Rows from block 11, named by matrix and row number. Each number is 500 + 50 x the weight over its row's rms, rounded and kept within 0 to 999. All counts start at 0. Numbers have three digits each. After the name is the row's rms in percent of the matrix's.
# convs0: first 3x3 conv (model.decb.0.1.convs.0.weight, 128x128x3x3), inputs 30-39, a 3x3 kernel for each
convs0.0 086:412484570500430523505618456533523546563549509561541491463411430526501515507459530480512486447504440533558482485499469384508449511480452444486517448527461577537397428457504416492552492414487489458446558469446476488491585468492558482479429501476525514577613482534538482503
convs0.1 086:520500407479476460533531517484609525528397517446473463454445465416433498518457506514474560565497498437446433460419463558468495419493545462356529516524500533482417476486483500485590475507425490513550497513486506477441522492448441470369607501484494546541535492507595546475
convs0.2 083:471514457410626487575505475445500506466516536465484479499448446433498503476473464556479513462524520483488528564502467507590530439564610549647506565529476539508538511557509487521564424566454590562624516527408520499478546566562506541447439465489536517476562494490434571589
convs0.3 086:537521553557585464573538539513501573595519557450556601490507471425508548553440539425476435519496506534452573534498466536559535527537539465552396458526565425442496473483521489351428553470467535455466511474439466513575516506518512453485530500506492512502437534500500607530
convs0.4 085:470502451500538549458656495558414478469446422404486469515488487505559434553518468572491538503494454468579470484533580474564618576489531441521486515556488508568517468374395501530517417557466507562563522575495524447482465545563504519563505447441584489601488617456496503508
convs0.5 089:437481466423390452505384455553471518454557522444469507479433533518416409507430415565531472473531552471480481498523531540404542506455516534535471481464382534393566556583500605408557499474462552445471495510457596467614486475513586518468492495545542545507469563594533543571
convs0.6 087:497622583554581581583496426604526576491543490413520413546488489466465529467469504525494470552403552501516455451526438512578424424530515487500522469456527544542504500478506532436549507497540449463514531421488595540595460472499586498530422464532519509530534519533554391566
convs0.7 087:447509475489440484462498507521454506526533512432468463461491464517504547465509541536527600490447448471462456444452526567534505519508485513474480530583479544431455452458573519468497470425489539443522498491513570550431457388529552390512570454527554385447497534533505582483
convs0.8 087:539499411396558420466538501535547495487507606488571563487540487481591402465497513586579536507412497494445515568480450568494481490467511595510453532483528516420405476552437446530591463428445486490603508498515480418557624566522591540492606538461519488514517519498520551497
convs0.9 085:482502450542442461553528497489390530522477439555503581494566532511420497517576504521473485536493541526528498573492516442538482555587595458529517578571539507591406514526463459466513478451533551469495469539481574456503521501448551461515473435526529532578585523587575484545
convs0.10 092:464580479515491539418464503460456472515471473531486457471417553449496499423457530435547564519544469488579516491405520539516513534527517470493560566551465485529512534437522459551558618572477499474535413422521545441461477505439466530511494486462484514451540502496520556492
convs0.11 087:498496439437562522457571474562508526544576540449427533425521584488511521405551522514472455520432440559456496556510612583494495549549535475541507459497493557552519491529462491501471558509440417393573511526571498467471510490474500543431497443449525626486503534564462475505
convs0.12 087:530520480476419438483527543391539570506372432448374446401455496431463414422411452503517590456543507435466510537501486519475509544550518443537418544520464427485491507419485490516468523519485505397470520548526482574488414434400492465438397499488495473519486530493538534573
convs0.13 085:529534531535531497503425487525430506524460518478463550489441470486463487501528458438492503506482506410577492504556577493576561502553557513437440389529619485496592519495471458507599470468519567561517515515404461374591466520407434494505382437475521520511495594435529462562
convs0.14 092:545461451500595428548491561606597482509508446571551518480435496513615540453586478498522506495494506576477466534511497432539531478524505479453449545564562454494566484518504527512474527480537473535446504520555515476574505606470493547510469463440479459496516552487482496481
convs0.15 082:526427489524434477488561573528581530439522501504484502523561483491612514530567482437506579601467483457482486518460578469517461461465460500436475491423486510488540441443521389607447476579517607461436507479531442540578556402502603562525456542501437498566496543526588511541
convs0.16 091:603547576586527505503532583429512507448489566555519537516462465547454542549470501480485519454364497546523545476588481536571545384571522422518503522354437482418464434561450563412487535493457441494520448354510464421541475450507591583517441474522475402514589671524503542437
convs0.17 085:434496505542477512459574473534508558445504517500428532512475494524429495489470497493485426520480515425451494476505535580533585494454528461533454467571578469432419521423441593568524440563546462568478479534462468413478451563524413521568573469513532476537500489530549542538
convs0.18 090:524531566451565542562469533486563467538598577446602465426549454461478541492462463466528469493488441532546473511566484556524527518528467534512438511547450464511528560583427480526479460448447431537476467551491466494463400364480376404486427411373496513488590503617549501568
convs0.19 082:449538581486550603512506381483455417447466448511504501466467455376428551443493514627511513543512518448541494579432486482520516496438544533406501515470591513550537456478435552436495448373515493481404460460400474523468469404446533427565497503474443543556459563512516479465
convs0.20 086:576477462372544509565501449544442510411461539521518492455589489555609425515511556561542558543541461452498554469461562521497513487507518524403478488483450458552509468484516474523373411540452492400440487513508489387476608554497485607561537532584638476530469385472532534555
convs0.21 089:544545614505552573548478549506371468533493563538603538504483498434464515507562462470558450519503525469438454538523499477463496590581584502545533449490524543453516500533586482575551502504489537473485511529506598447569471490486443483471510475460619604508534543537509524481
convs0.22 084:517693516430494490510513462530539550442554483485553487419485512526562511481506461467412512535434505514498491554511543444604565472522471455566471486503517454428497515455493559407481499430528467443527532513541503594468508481392519501498415436453569620523525607460586646419
convs0.23 086:541577474446520516502528577471464539496480475476540511572566451555555414573579448535499490461500489389539479586446541449413506523521480473524399533521592511558435472478541511471557395477532444464478422547444494518500534564492495449553528520484594502504547481548491632584
convs0.24 146:453456505468404485524456443466454480449516491450506487493486491499451534498488465514523539529517538537587509440422424353385390405412439492485521544520535539566516519542539559553499490513542526536499583481567485566507450452460499528497506489486367400408369381354367362380
convs0.25 084:433524502483481506410474518541490589461464478511419487480443542492483410464447447467485557518532393534464532485543515468431464457488500474522444494566445393522575453514531452440509455473459538560577488540463439494499440497444576528556620540577631435446538444540504566517
convs0.26 084:355553454440448445448471474502529463601546526609550488488610544595531482502550565523420398474452448481465468552473565490422528647431564470485511545509502572440502522468492478477493540481493449482422470468471577450572446570451507477532490490487556506517552539539468525497
convs0.27 086:509523419521488546541520535474394546453539526500390393502512564513446494571527455425463497457474501494563495484515488490551643585573517579532497569426491516446468502462519484495419461476464510565463533435498487495547464538477454479507448519411496541535523518558482509562
convs0.28 086:439524503413369503482506488484528488476399517569536548422532450509434583533462443515504458500572527405466503537542519550507578550558569426553465504515439507451514495517479485504566445445491408486486513412523448520461508452472518446502460461511547494518509463554520628579
convs0.29 083:500557524463484484571439535520455561478503437509575532487566478524466493576415469506462460530437490478483488513479428491475549545422503574448461450419437470448408413455505497461389423449439515373457456455558481482463548585497555546544497457614517464519531520541456519496
convs0.30 083:544567579494591514554569495493540583529654539491590485465478504384427507447500414511604539517527444416480418490476544454526431527608565475529438497498408482484490556527523506480538514496526627477458473501417468472569589466496607555479566465493492493546582517588542494436
convs0.31 090:481443430565507440392542548479535485621531505514481451501540570590627596591586598543439606475511461503549516549484554573548438543514469536560539500446454532528507435492549490462454501465585486563431472494555483533512531496627421441485527581511502623459428562502478447522
convs0.32 082:490489636438592526567387513547401531594507527471440621501429544509484498538499528558486525469505546534435432512522589531575565576487550478533548420502496507516468537501489448481412510473471553482476435538508509522534476529517606562571534532566527518504549491543609494605
convs0.33 084:527499502531544463483533512494466552593480501638541450466582471543446542522452533603429507470505516471625521560429512539492605494542522549489410534486533548355479501492381524507510535498441460582424526483508566451496403523464510510522466498418547593546528515568496634491
convs0.34 089:583554585529531528612556524455417458387443472410557545542463539413582568493524514531664429475458421410466542487384507447492593474559478612426501512457458432516515459470501431576564438453513432535467467481496499405441535457393449466417512409497521576572569533483465510634
convs0.35 086:493512465525507529415556507542581492505476537536444535414454452484577551578513454435467545430478465444510531539621577499478408487435542444473487559469512555524514506435474496599480453564508526446521395478462462595460483535581542538532568492485595503502509518574518468546
convs0.36 085:388406588435389506547444601432449534612550556429488502452471532347465507505452456534460531466420451436523437581535491447474468447484447483494400498407590496502489476445514528430476532526439402553446648433443500487527515530534533545559520505547597488636582516595546438619
convs0.37 082:479420492505522475578505502481493451441539436576379529438461448487507479383437575539518433471463447508539489584489459534488559439517481473503511481493503471642501510459504535543509455408486518463441460434420515518547450451524438599513481512395523627495452476579490448470
convs0.38 085:518502523512478508461557529456522442474566418519513477599593604669540518497459523602514473534455435494589516583599513538467558578494607490500508509497447443470503366550453497532430598487500451410330457548518486480480590543594577523496326570583548555388509510470475532520
convs0.39 087:490427420506468505505613478521493491473534457468454454504424578521565440476550531473518512557517492558497477482472376514509541548562490579452441458524472537507530485480495448564449532445518480492540378508577472542428468547461438532458536595526512396501653498587410507587
convs0.40 087:555528490454479507486453495514462559424572579545561505545438555606483451515479577500557412516533497444517435599519559462521418528460476537527485481541573510468450522543503525579536548464524504529471505467429467535585481444507477504576436567506585451558471463503540484539
convs0.41 088:496417576494491518545524489522460548475558583604566558504512555567490598525546537494489468540528436432493517511454575540558505594477489505475458476555430461516531506482500533533524540513517485527508479502441486505474460555560490531496590489536549527504504506487447452506
convs0.42 082:537560554526486448479468462557399569481547444469536473446492524552582510544541512481525582499495507414471466577533522474455515505553547559525484339530488508546480511528539469578444469447452509514545477546507506486495548488565567530462490512539505551542535557584550505560
convs0.43 091:529485477496468596391500571467519490530439432445537458489504452452509478460510517466477460495439416525597395463458536516576541367465493621535475406562466476505483593472514488457467471556551449570520537431448492521498541438481454427524490503549570499549459596522465489464
convs0.44 126:475447536457421431475519498565526504526452470495472491521464529518524486566450500578568509538533553576618514382352440409442471415407446540536540515590530534562548528496554511555491575562568520552556475514505472509523440496566445498548498486548400401401390377384393409392
convs0.45 084:477475566478493556563532455474520478493425517493460479533494495573469508513485507516501425449576495466514503412496526517513499461503548502435512440451501494518452516490455423458473501475485504428510527417533411517558523464567561597430537565595475636460473539553427478490
convs0.46 080:611621489515494472477410508617525407483533541534536501610502504472462440439489424361447454506507554473501487560418504465433605488553472463376527465415501485479466478443487541489518499567346499365505405492488461515447580395434546462541505468561517532507584576532507639514
convs0.47 085:477523479494536495445488452475558487535428471439410511480524534453622501544526478437482502496552500453470458484438534487530428426521519468471524517475422534518386438414461547548499430478462456501414427517429474567540573469507475399554471528460486515518504407516506497483
convs0.48 080:566528533490583502487430430503472497512547498634510606551561516564535507568512560483503500617444523549515458588540594522514512492518507493490420530397500415487497471531450478571537475512497453529539499568405498499513493497542589411509549571446530524554572509470550462463
convs0.49 123:457465439462473506500466510492561552532520452488477472502515491498504514516471510524500524541507555533499495439420398403448418392434423490490553515530494560539517488506523498516536501542516477539457492468525506485534507486535520474474457461477360366409339379331493415395
convs0.50 086:495488565552534474504524556538562457544560538496526623429479456412455436498450527511477537562465464523541443486518525528498431513581491523487430394505447384452496556627475615479542457490536484557512486467458576494460403402480571451527433463519522473517507505559484488518
convs0.51 088:526481521431511461559454452502518435560498523381481513401387435517456532548379511476538515541475452492526486489479468534531495485547551475539495502463525423519501550538430412452497539538528576559473470415514464505427429538485505516434449566555491553559418497458472506479
convs0.52 086:464458536497484510475509462474434537488477406435486421352548537510403538468497460520438519483489459483522513486489463539511432518519496465500477480479460426523514499509458512441575505539550450534435537562422471585485515473424570577489489463548505470506533472528544482488
convs0.53 084:430474568549577474425485432504497471503523539532584469500503440483564492432457582474516555533585421503527456639478536458555470691478562495533515463457519621494538453559611570402551499473499557478557491506440494449504513528468506632575529540456639492561657424517543475491
convs0.54 085:548515514569445500532531471533575537548502569531583532473405516486478490526548531448547546459475526484412407474597452532504483509580589462445460501485464469548451425469473444439506535507492458494454420419479448589479390368443563461565451488438471546490464567471506584500
convs0.55 093:471405529508541428449493543502625468513497539458539512506509558535603519593516592526503528535448484520491464470497513417654442458555503566445478462459563533465499509572570564353493488440532483463561499536458524467498457441516555559466424384511442423426457577535518509437
convs0.56 137:423468500500389470455441474532487522539521471523547477475532505490515462558525502570584547538574513552486496465475428369435414461435405523546495575558496475582431532561527571505526558497532492534507478527580454526582471519500433498495498454530351407424426355376376405435
convs0.57 086:478485438516473487484447510504488530510476495546444457584537609508514499566536535427463449600489461445502498519477662522486568545473560499463442444482531462423556424499457509436568480554488536499556531507409491531441523531559480568595523552620446522580580444619465493465
convs0.58 093:449499546559585519567533615501535550565526562459506428505450424506550531495563492386540513520472503529579547547489537456557490559525494621520465525608476478493559482475536461470503459537551529538524501523527476498530617521592502514496521608531502523530440538494526471454
convs0.59 090:397517467466487531556427503506505535591447509439442482484452482384494468494488525455537511431568512528463494455450480459501511510559465609573470478441448515466449561496595517452510481484405520503542477444507574552374474526474434408489368528387528536491542514509430606567
convs0.60 092:551525538596519512591453486541603453515512660516571505523514397456450461451462449435438461460583477461381531533568520525576550508547561490427558420507531604539489466543584612522516522589429476517465388415527453502496447502404475467493474471492512586499516485503497560510
convs0.61 085:468543587516530495473566586416575502517455512558441441401460465548432471507514510524549475496513488498443524544475605505586498508457507509502494447486545547509445544395444462454544529506444405508534621430454563484477569482440490566487545521619474549467453502505529519530
convs0.62 085:384416444495481601548478526431521591540507443506489473490503442598575529497469511553524428498589542511521462487457539388436582489530421487475462453468514517561571429611529506474478504439488467526520458484484422512549546532512533416482434585591513549568426493540558516535
convs0.63 215:488454487483478475461472482508497482451491476441499489496488536494512525513502467531534508534526525571520520405395395377399381388400374543571529499507522553518516532517549501536513520503541527530503520532519545545522492516505504506500468487522368373354326357384354354354
convs0.64 083:507501566475531516476527461501506478494380460424450539500497480531485507380417532483504535418386477528444408536522546646456518437460457531424522528510487533495459437501521490519471444557469507571367448437510468589535511517584515450630430433523562667517588487503433477558
convs0.65 086:579466423545523495523442505507449527462500534448496486429389578534523500576502522402522543479472512561469503541487447567489471508482468569365491471407494569500448479520446453562423566510459460521527425490495516607460445545518559505552553513504503463455525549526461454489
convs0.66 102:578508572617540489522480550509475472505507450556497452394419418386387522540468421483491541465451497498480462521540493625498557588573541465469419495435449478531446479467506548520543519514511504519495429490482436469510519504460514449484413468560524548536554529479510544511
convs0.67 079:488495466510495492583427598419558432344489413470466485458461410437511639501503564519554544515496539570542509499519395535503515519470494533447479544459486470469545541537526436540416455573474563523493504486481570538412467456530668584495528488496592491612467525567566542479
convs0.68 085:499503504533439465446508453530503466542540496482475596538474546476444525478457499563516440510440421425460493507503529621514552474501530531530427531538472522578557512490392541584449471485554498522482554481484513529528458434584519436581483577534440501423579457497507526498
convs0.69 084:476442442509568512463442500480525489569460517488520462472483543544477489405465503537525487522465478443452496442454476528425467588594462472435445461438479441422555442593419522481467535536545433510461591442504517515529547450489494577528559424548476569487493461485481554544
convs0.70 086:459496440477506434501528483510505459553535444503470477549484534549500387531523472529523468555509484533482460493436512534451544540541497482551580627543479561568483506472565560493528393471550608447487553535496465432468503500533551477539522505490569468424550570619492558525
convs0.71 085:491384401400373428456501461515530457575517581559562594502452621488456473524533556536463512546404457473465550551509500565530518528523427509534482511455539451465493535553533455524506531495494524548477428470482494482543530520545565516662470614585491554476552430542470503427
convs0.72 086:498526462455555507492493555493539440491458551430545434482492466482554487536521474524584464536467467426429467536581507493460595420448644545462584522491524463553493472411504546517457445453433437479467417472481443485601541641454526526582521405501526571453463486598464471536
convs0.73 095:430471448502511563538440514631475481465502491447534463462503530509544508437475489503516614510549446586490495471551529465515517451534570469509533529482474462464485553451511541457425512573426482575449604513495475467467531562500538550506559529581435271400504538649532561584
convs0.74 089:534570420555488494516509510434431488430548363429531442384430470479451478428498494476548496478468512397599469508557383534533529431504524524537570517455575526360538528524471557574457546503502517516492418516442486571577540431471497553450479462449502485577424472555462543553
convs0.75 087:498527467495549439535505483549463457548449532532427475505423407398428500524527592526468566475549556426501473535433423486569581469484487591461533435553503508493518642541528549478483550513532479528461567494515524461571485437523513494476468492585559440506529556454527451484
convs0.76 083:509509607526452539551540497464405459557452501517569523497520542466539485626524527455475501484521526542592428565443496495518496536448481434479432455485499542492415593475469594537472529510429488606522500488547485504525598458471470451443433448429598409500547543515556467611
convs0.77 090:457511510521472529530504600523528442545525544472504435536501558471436456405512454585459532495534376470512500464497486539503443626536540478553513561544559501433482539492466583520473427426483529486455492541468487494487452437497531443478540529347505497505467636536534585610
convs0.78 085:489467496518541482497432417569500511537460461512488566497518476537467481510525477435453510519365459441607473554432539543576502504457443504530582460492506413444533472525433490435526492517560514577505427586594555484522503519545415559535539478467580553528595457555507457493
convs0.79 087:496379527537556510509471512494582477579437462501644522440569434446456514474534470462515579466545481636455495500546506560471563523499540425454452464490481490517467437520503430579432505470568501615545457472550506504439532500521611536502502578593525527515523518525542520450
convs0.80 083:480507463502510529511496547494634537552396445506431486533447464484440524541500527473580426474500479445566452555557576468460505481470481433534442582593429455566623467461416545462435481491477464518496550577459544401457568522596455558445562565538569515537565480556498524513
convs0.81 085:530530396349452503555443476438471555367527470509461491432414537509618551518536516501566498473391503455488400437576480472493532586493506486505553424520369573487539502512552456459487505491440468508399450365586433544466538482536475543583479586428581504436507604601597534515
convs0.82 217:485496466475491443428460474493481513491470493487490507469501474497530479519512515548520516550546549535573515440388377391406420398413441514546518559535531549514540530536563547522525538509532502537515559504553507533533489507492486515502511501486395409406329392391371353389
convs0.83 086:593565538521599541552518505470510542511522490522418489467521457483530355491490429529478462471530461599597482450576513504555577526563422506536526501468619598494477501550487416502460535515536433400458490463498539478446460448513510583495547543523534550421517513508462652520
convs0.84 336:484481451479439456463476479452475469485467480491492485513515517514512517538519512546555556567561576560576558426431407395392413391423414534555530548551559576566534560543544555537566545544527525538550534532532539551551500494491487533498495525473400387378415377368392377406
convs0.85 086:568477538447543542556537482469454417492423543530606475497495452409523475504484478544593510459520462522442427607546582602505561482484494479516441546494514499509487453477537514460523435474497550551548520529608466550434441459516415415530529563445451441580607487469538532596
convs0.86 091:485529523565437469468539571533549488553508483551513501516505435477520510496476461448516436468571546520508525527512539521485566482509503473509480460537605419488473396465490494481510548500477436464433483543502479544541589491494457554527529468495610584558441533447428489571
convs0.87 082:601527478529500503562416515536462507563444464471452610526505535629454461545430423466508443435556491515485484569523544549472439444570575427500482520458426478528432471496403454358553516484531403472463498434476542435479439559667507554421517549603559479566427530550575493542
convs0.88 083:528560489552534467573438516375577399432457442421552515479519574554471404546487518469481521490527470521510477474428518486533460528614601549522442480549543420419489487602499569445434468491518483556559505427451465450501446427502400484451492530459399497496579414544544550549
convs0.89 083:403419524484374458552505498485482562510475521465510491515477508604496424519521483596529537445530538503533455520471519515523606597524501527583482402529524491602366489585497508637444476481510531484472575510412556427465543453479537540559579570537544500434540516567488520485
convs0.90 083:469459470491500519559413483546547527570414518472581472499515573536618463475500515515458574446440488391483546470627553564549566483486539512471477508401488540467475512505508539498485465477485455480498444470497383542462545494478509472448463500493570513540526486456545522564
convs0.91 083:401517567522572560498473477568524506607500433513316529513487513591495544528531535523413574472503479566484463501534540556583478528415605499419598483470464384455588565595487549468487549444495521503411426423546448499449429486407534339466451438522557442453510461506505526611
convs0.92 084:530526524594539456497485522478488469514484454391493429446572470437517428488535472497518491444532495434499544523492524518465499476550480497515443475441471597516486502597445551477463499512441463440457511523550530437593398467401493488495451451453476526493504439501555553508
convs0.93 083:509605532520499477575578572451536467542591513559565527574534563514481477507487501499480500539514469367435456580479596536502454532493539532438526517478547485468526514436499511523525402433467563445513525618548473516536451457481497552470561484532538409434516489561565553481
convs0.94 088:499607513478468471367528498393502458514530537490409476536521543485455552528511517522420469501398590519620509531464485516484557408452466422530480543478534473451571459398545420516532521505538573530581493522580512498522560502489574512483558534469491489522535450537414564498
convs0.95 083:478525540453557547553511544528572535466498551498436537465540494506464457455567540514491488535524491528442385452472402495515531522456581449530502485554512498567462452520449480555420381486428515449486525502525567442407458470564603603469647596575524600462564479491515521548
convs0.96 084:419501500575599501439479572518487551443410504521503430482457511525570567485558504495513492456406454521537471532528545541534487429463501477434496504356447562449576455483475460446528525530438541538396426461538443469521541484584520451659548530567526523536538472388509483526
convs0.97 202:450471477480457505507470441473463492489482487480503507500509520532537509510534532572555513582577528545504575425397429413424416386398429518541531523561492565511532495539545531520559562507557542531511506557537579549513506533514486522504481470531379359360352354398397371381
convs0.98 085:427456474534472474446460495439541474533498470484383448530470487449496505540518419440499382494452497505585432480486556505486515554457445471515524538461506552508464501504377492498528538513479523503506405527554491505507545483552503533587486450538501512604529556505629542522
convs0.99 080:483527610525535536549475582457478513470478525484473528487522477528441455522500564459472507547564483469550449536499545514408508566473575523508478506505499540450485470468560497468558443634427474462464475467494550495509459503433469498545423501518480509599436612524512503512
convs0.100 086:526479458504527464481521476534502534494510471576561541436481543468469441451472521500546548479508492475499484513493493583439547459484440535462510460404476440504515493484474476436461471469419508451445503564455586489410515545498617510490456537427627568432414469559525475526
convs0.101 087:532505542465501544496482578451573466473516607544523455536612460490509566457499527463502515511509540561496550502489414539556447512582555475554455473495518418494487442495501447513546445451506459513498497567514501458545525497433549502514463511520483514569526471538542590543
convs0.102 086:537531452482575520451501436545489474534485570530454535502514496472572460553539562530477485423498493434483531481353473534551592558583503411504517510442404538552469511612440483556515556571449517500472412536484522431457433484531420488426474458443480448485439533489614533620
convs0.103 089:445515439558466549436496511561659524519499553574563496478522503531574527513486478529495483459514512487353516505543424464497412561504487484463445513455462503483514494491391416452526498512516548478497488537454557589453446463443483492476422535503529553521490546492551383598
convs0.104 083:591515539473542461536610514528611470527491585491419506545472448551541472507510508444440542502479487498487505543538580544534378461511505468509445584545544353496469500494479616490475413433483501466507488521515575418501512508501426443588619550516567471480575553439471533481
convs0.105 086:584508562525518532535560418514532506465525499556461472538452393508500482456508441467566500433461426517546464555465484556447524617487533451527498505473569455466439563504534608479471377563526542500513483567491498503481485492499398419517532543471487588513535568551418507505
convs0.106 090:495471486495526529536408574486561583504473536436476480480539482483501435559436443444442473437550507507548479465434523535499462474480510493472513514504492469527533518477404406526524446431532482533438502495513415556521468493545455441403509554560483518482444475506583535607
convs0.107 094:526516479509548505511475526518563542606570509527488511548522479549518479538458455550542502439390452525517481529536469497585440538529428545457515467543473537562551471495558416513583503406472429531557413482504518455495456444540475463446489551473492565492660578411482478521
convs0.108 087:428474506433453487458527520531513469517461393506389539522552477559483458465454475456541563483493492427481499503435570576420555546452521512501377520598474504503466439464468518552412551481563518555464536553458423510589533533468389417492423505490440600547516383502535489553
convs0.109 278:469474492493477486472459469497476498466491486494490484530501507535512520541509508543546558544552542547566533387430400407411394401388404521543549551517518541549531531555538543549536542525537529536536515526549545547527485481502518514488473502504405399357404362363387390368
convs0.110 087:522483526520471569471476505496577486421499538535378422571491515539533509478571545459451493413466469610544566519560520583547433519537509446556508461521543535533438494562425506457505577465506533517424526425478564569469560534576446562489575502425439475493418533504578538516
convs0.111 084:444513478422527448514458582434444515563598626542427472461584576540551579541576564486554488451425461546544521531599481548557475477409461508592486471518456486505543454577522457512454469523508565571515553515491523498529536655543584544549619599600434489512491520527539390486
convs0.112 085:549460506422458461545508508509511456472522502482534521445413474544481520521505528487442509478523510578470395489539409538352494536592523410474479480591486493502523451481530455558534498474534494468510415490526472557563463429439520464522529547552533530464526508462603423460
convs0.113 083:495525555434404519487530506440533453491451592508423455507476483528446554491493470493503520478487553481466409571566501441488589583573580479412407383467476407511558502518473545528531509427509461476529542520514516511529564455427450542475570416534461560528501613487557548428
convs0.114 081:579594645515563506523496502506448533380541441497488470516439443453498436442525431504504506525430518468515496502520427560571516616474495547441516589511537511587543473514443483482514522512489536455510543451485477510539508509448447506502579492456541503503484521577567524496
convs0.115 081:444552493540454677531485484528588461562514573544563427574552474471427510569489492523481411520448476483540471554467481634535496436587488550473500510493473452551553526560592495489627523500586549470497493564459473549536435514409505502421513513582426521514549473491486522531
convs0.116 085:538508579488498566483533603516570463561575554505524518526469517531483480450515527489385448551433566517533524421501463449473501535485417398531574496452494538479603553416445499466588526518544515549485516494543483521469611550531558611414604494541512510454659563518549515432
convs0.117 087:529416560508485524478420556586557467553500534499549568460514493472479523599523512443444521492426437529484493634564501517474549583510452539540551502518523469475573566425529531501522544572480557483423502498470424496566539518531477485576536501520570638523515452523539568526
convs0.118 087:490541485470528477458512508428513580477517521468499485626468465494517534475545500393559406503500518510554518483567557496506480516487511607503456469521545464555552589476510516511432490507590559503444405515570507501435547594516547549567532544588405634545547470614503474548
convs0.119 084:436538541505486560467537456507595591536471519388500446443496486523493525468440534529418506493451526490466451430569507525524516528454493462474490443548424471527579484463457435480476453470549499523472443458517517512499523526481496568499450468464477429505589504524557422550
convs0.120 084:473553513382521432542447473486523455585550475547553490459489481514518520448474514469477485477389484472482568542580549494553552442483485530477533529469465528491448523440550592437483532455470541396460432477432475572487523465548522521505437437514524540527554467594599484567
convs0.121 082:479591492522519472477473486586560524483586552554551469462571558496482571518510415451414443411469612510471493489542489489475511503581555500527482489433465441455481507463498528425452439435461422534468446479381512482487497528544411579512406518483564563600463498537508498481
convs0.122 097:502515477454504442518605498434516464546532474541558456573515548464564504474653527529445496501471527591549527540510501490527469430481474556529456604463545563518482504422507479447510536553513499459359483446507584577535563640574545583655432567514551455424508597462458517417
convs0.123 105:534559555519587579579652539583587626536499571534620553535560503562543496484534417512510514486506537535531527493537527480519531523557502613547514558566511507472601550541547532549507524478498525429435526471518484492502403455507438452497449453457458521520544462499501571538
convs0.124 084:437424542478541487557559572395444461426570511479515474467458501501486547480541424528452472478533544476550558460455493429451491451570537464510484554537524551464514590444449545556482474503635526428440567562538472483485367544566478533475523480489456545495561533499555497541
convs0.125 085:509441453488537517461492487501511507547567494507526468470434518455534457518547453468473448431447482426559460553487529539520477455427487402398427415420500446470497462388525433488451480506577394574480518500511471446454541556549525401466448531489432539524628521503522519595
convs0.126 085:504501625392517443522493422530545501566526463531469503488420513401418600465514508456509488535569392474557522549517505468527519493440457506435473504539477506503538525544430586463550477512474368504476527528470500443565538526622506526523598562542539612502482423447489537504
convs0.127 089:514538520493518481501543484441486547432389443514426545427505551463439528491584524502469421484413509493562539573424475550458556480492549513444481455490544439473518470474486461569533468479546485498435495573467412486563497531479471574526422463479493477509502506521501460502