Weights of a small image diffusion model: 6.2 epochs.
Rows from block 14 of a small image diffusion model, named by matrix and row number. Rows with one number belong to one channel. Each number is 128 + 24 x the weight over its row's rms, rounded and kept within 0 to 255. All counts start at 0. Numbers have three digits each. After the name is the row's rms in percent of the matrix's.
After each channel's rows are labels from the 100 images, of 14976 (inputs lightly noised), where the channel reaches its highest value: "colour at peak" is the nearest of a few named colours to the mean colour under the peak; "place" is the part of the image that holds the peak. Only what is clearly more common there than usual is listed. The data: aerial photos of the United States (SatlasPretrain). In brackets: how many of the 100, against the usual share in percent.
# convs0: first 3x3 conv (model.decb.1.0.convs.0.weight, 64x128x3x3, each kernel summed), inputs 0-63
# convs1: second 3x3 conv (model.decb.1.0.convs.1.weight, 64x64x3x3, transposed, each kernel summed), outputs 0-63

convs0.22 080:122152121138108122150138122122126097131106135127140148133109118152158105128109141128125126129136105137150126105077132129158154163125132110129149125130125145136139128128142151138099129137137152
convs1.22 073:086173129140099135140082157119136122158128133116138116091139143152109097104132103127107156128153155145136115136119097144146147110129170158130125130079136101091100143084104118116147173156178146
colour at peak: pink (52 vs 6.2)
place: top left (38 vs 11.8); top centre (28 vs 10.7)

convs0.51 086:128128140133141131134119140131136135132153135127120122125136142135133140125141116132141126134129148130144141130142133128129145143126110126140151125137130132136140126137122138121147143136139141
convs1.51 097:099098113123119092146153160115144139126182189121134101118138140167101124172157101118132144084123091160122135152118142158166106156104157117112140086159149132127111138123106119128131124099140094
colour at peak: grey (87 vs 52)
place: top right (37 vs 11.8)

convs0.2 086:130144119130129139153133129108119142129128130142132121144133133125124105131134142125133141139118147132142120131118120132140124119113126126119127141115140137142127141133136144136138146130141144
convs1.2 097:142130112147117163108168127099128142172136138117141099141136122149104101131136074149141086057146110167132117121147150136128152147118143143080146117095145153142147093081140152117142119124159109
colour at peak: grey (81 vs 52)
place: bottom left (40 vs 11.8)

convs0.30 086:130131113138136135128126127148126103146111141119119142108130107127135135151126144124120118105132108145139115117136121116137136119133133126120119116131128149120119115129124133137121081104131139
convs1.30 109:112121132133050123124133178109075097129189116125130118128153165132150159094123119083168140143145073129134127108122114112121147152097144130124130117120124125129083124156121142128135149145144115
colour at peak: pink (45 vs 6.2)
place: bottom right (79 vs 11.8)

convs0.31 088:140136142156149135144149140140124127133132144139157123152140131141147145127120139136121140141143139126150139158136143145144134136148132137132161150139144117154147133144150143130136133153154127
convs1.31 072:151138095157165127100121131123100169195096112159119122146142131157139150123115113107154148097111140117171098143119129136151142117142107091078131098161081106128155115108127121158146157112142146
colour at peak: grey (83 vs 52)
place: top right (38 vs 11.8); bottom right (37 vs 11.8)

convs0.26 076:133136126124129136135133133138134103131099108145140126131115141126108134125107143108128126100124112092124095074123113107113150146126093125129142108094139115124096159122110114094083144120102126
convs1.26 091:131139125121098160104130140109126110168089113146106122139122146127127102114101126126118193106125109124098134116166130107088131122162183138076158135071152124128148119141108107084128135171144131
colour at peak: grey (82 vs 52)
place: bottom right (35 vs 11.8); bottom left (30 vs 11.8)

convs0.7 086:151153130148123130128163140149137142143142143154155144147146147160141127159138152142156148157137140140149157141143140156160150162145158145160141151164150156150138155147153152128138153147143129
convs1.7 100:135127141108152159108152145128109150144123150155114100063137128122136112145105121108135143065113103138109152125157168121122131124153103118193125129132114114120142076069168110135151112140135124
colour at peak: grey (82 vs 52)
place: top right (28 vs 11.8)

convs0.38 082:133134131135137124141128122133122119136120116142114110151107136122122119127137136115124116119123141136121125121114142120136099149136126131133132130116122128144119143112097115096141127131120116
convs1.38 083:130154137118126176173174162135157115139108106148097141141151148139163128093107081138119102103148142135132135151115084124098117131089116120138128136092159111151188145165147141135129123125089147
colour at peak: grey (94 vs 52)
place: bottom left (40 vs 11.8); bottom centre (31 vs 10.7)

convs0.17 070:122101087118090145113094112136110138098136072106132109140121137111106108108096128137104103106124135128129127129136141149121099112153143115117129127117125120118132107128123144111131131106109086
convs1.17 078:135098159129121144126224101145108155101124153138113177168147115137144118133128109101160110064110122107117173143146136139150136157133125142153141133141168116124122134116132127114157128147134111
colour at peak: grey (79 vs 52)
place: bottom right (32 vs 11.8)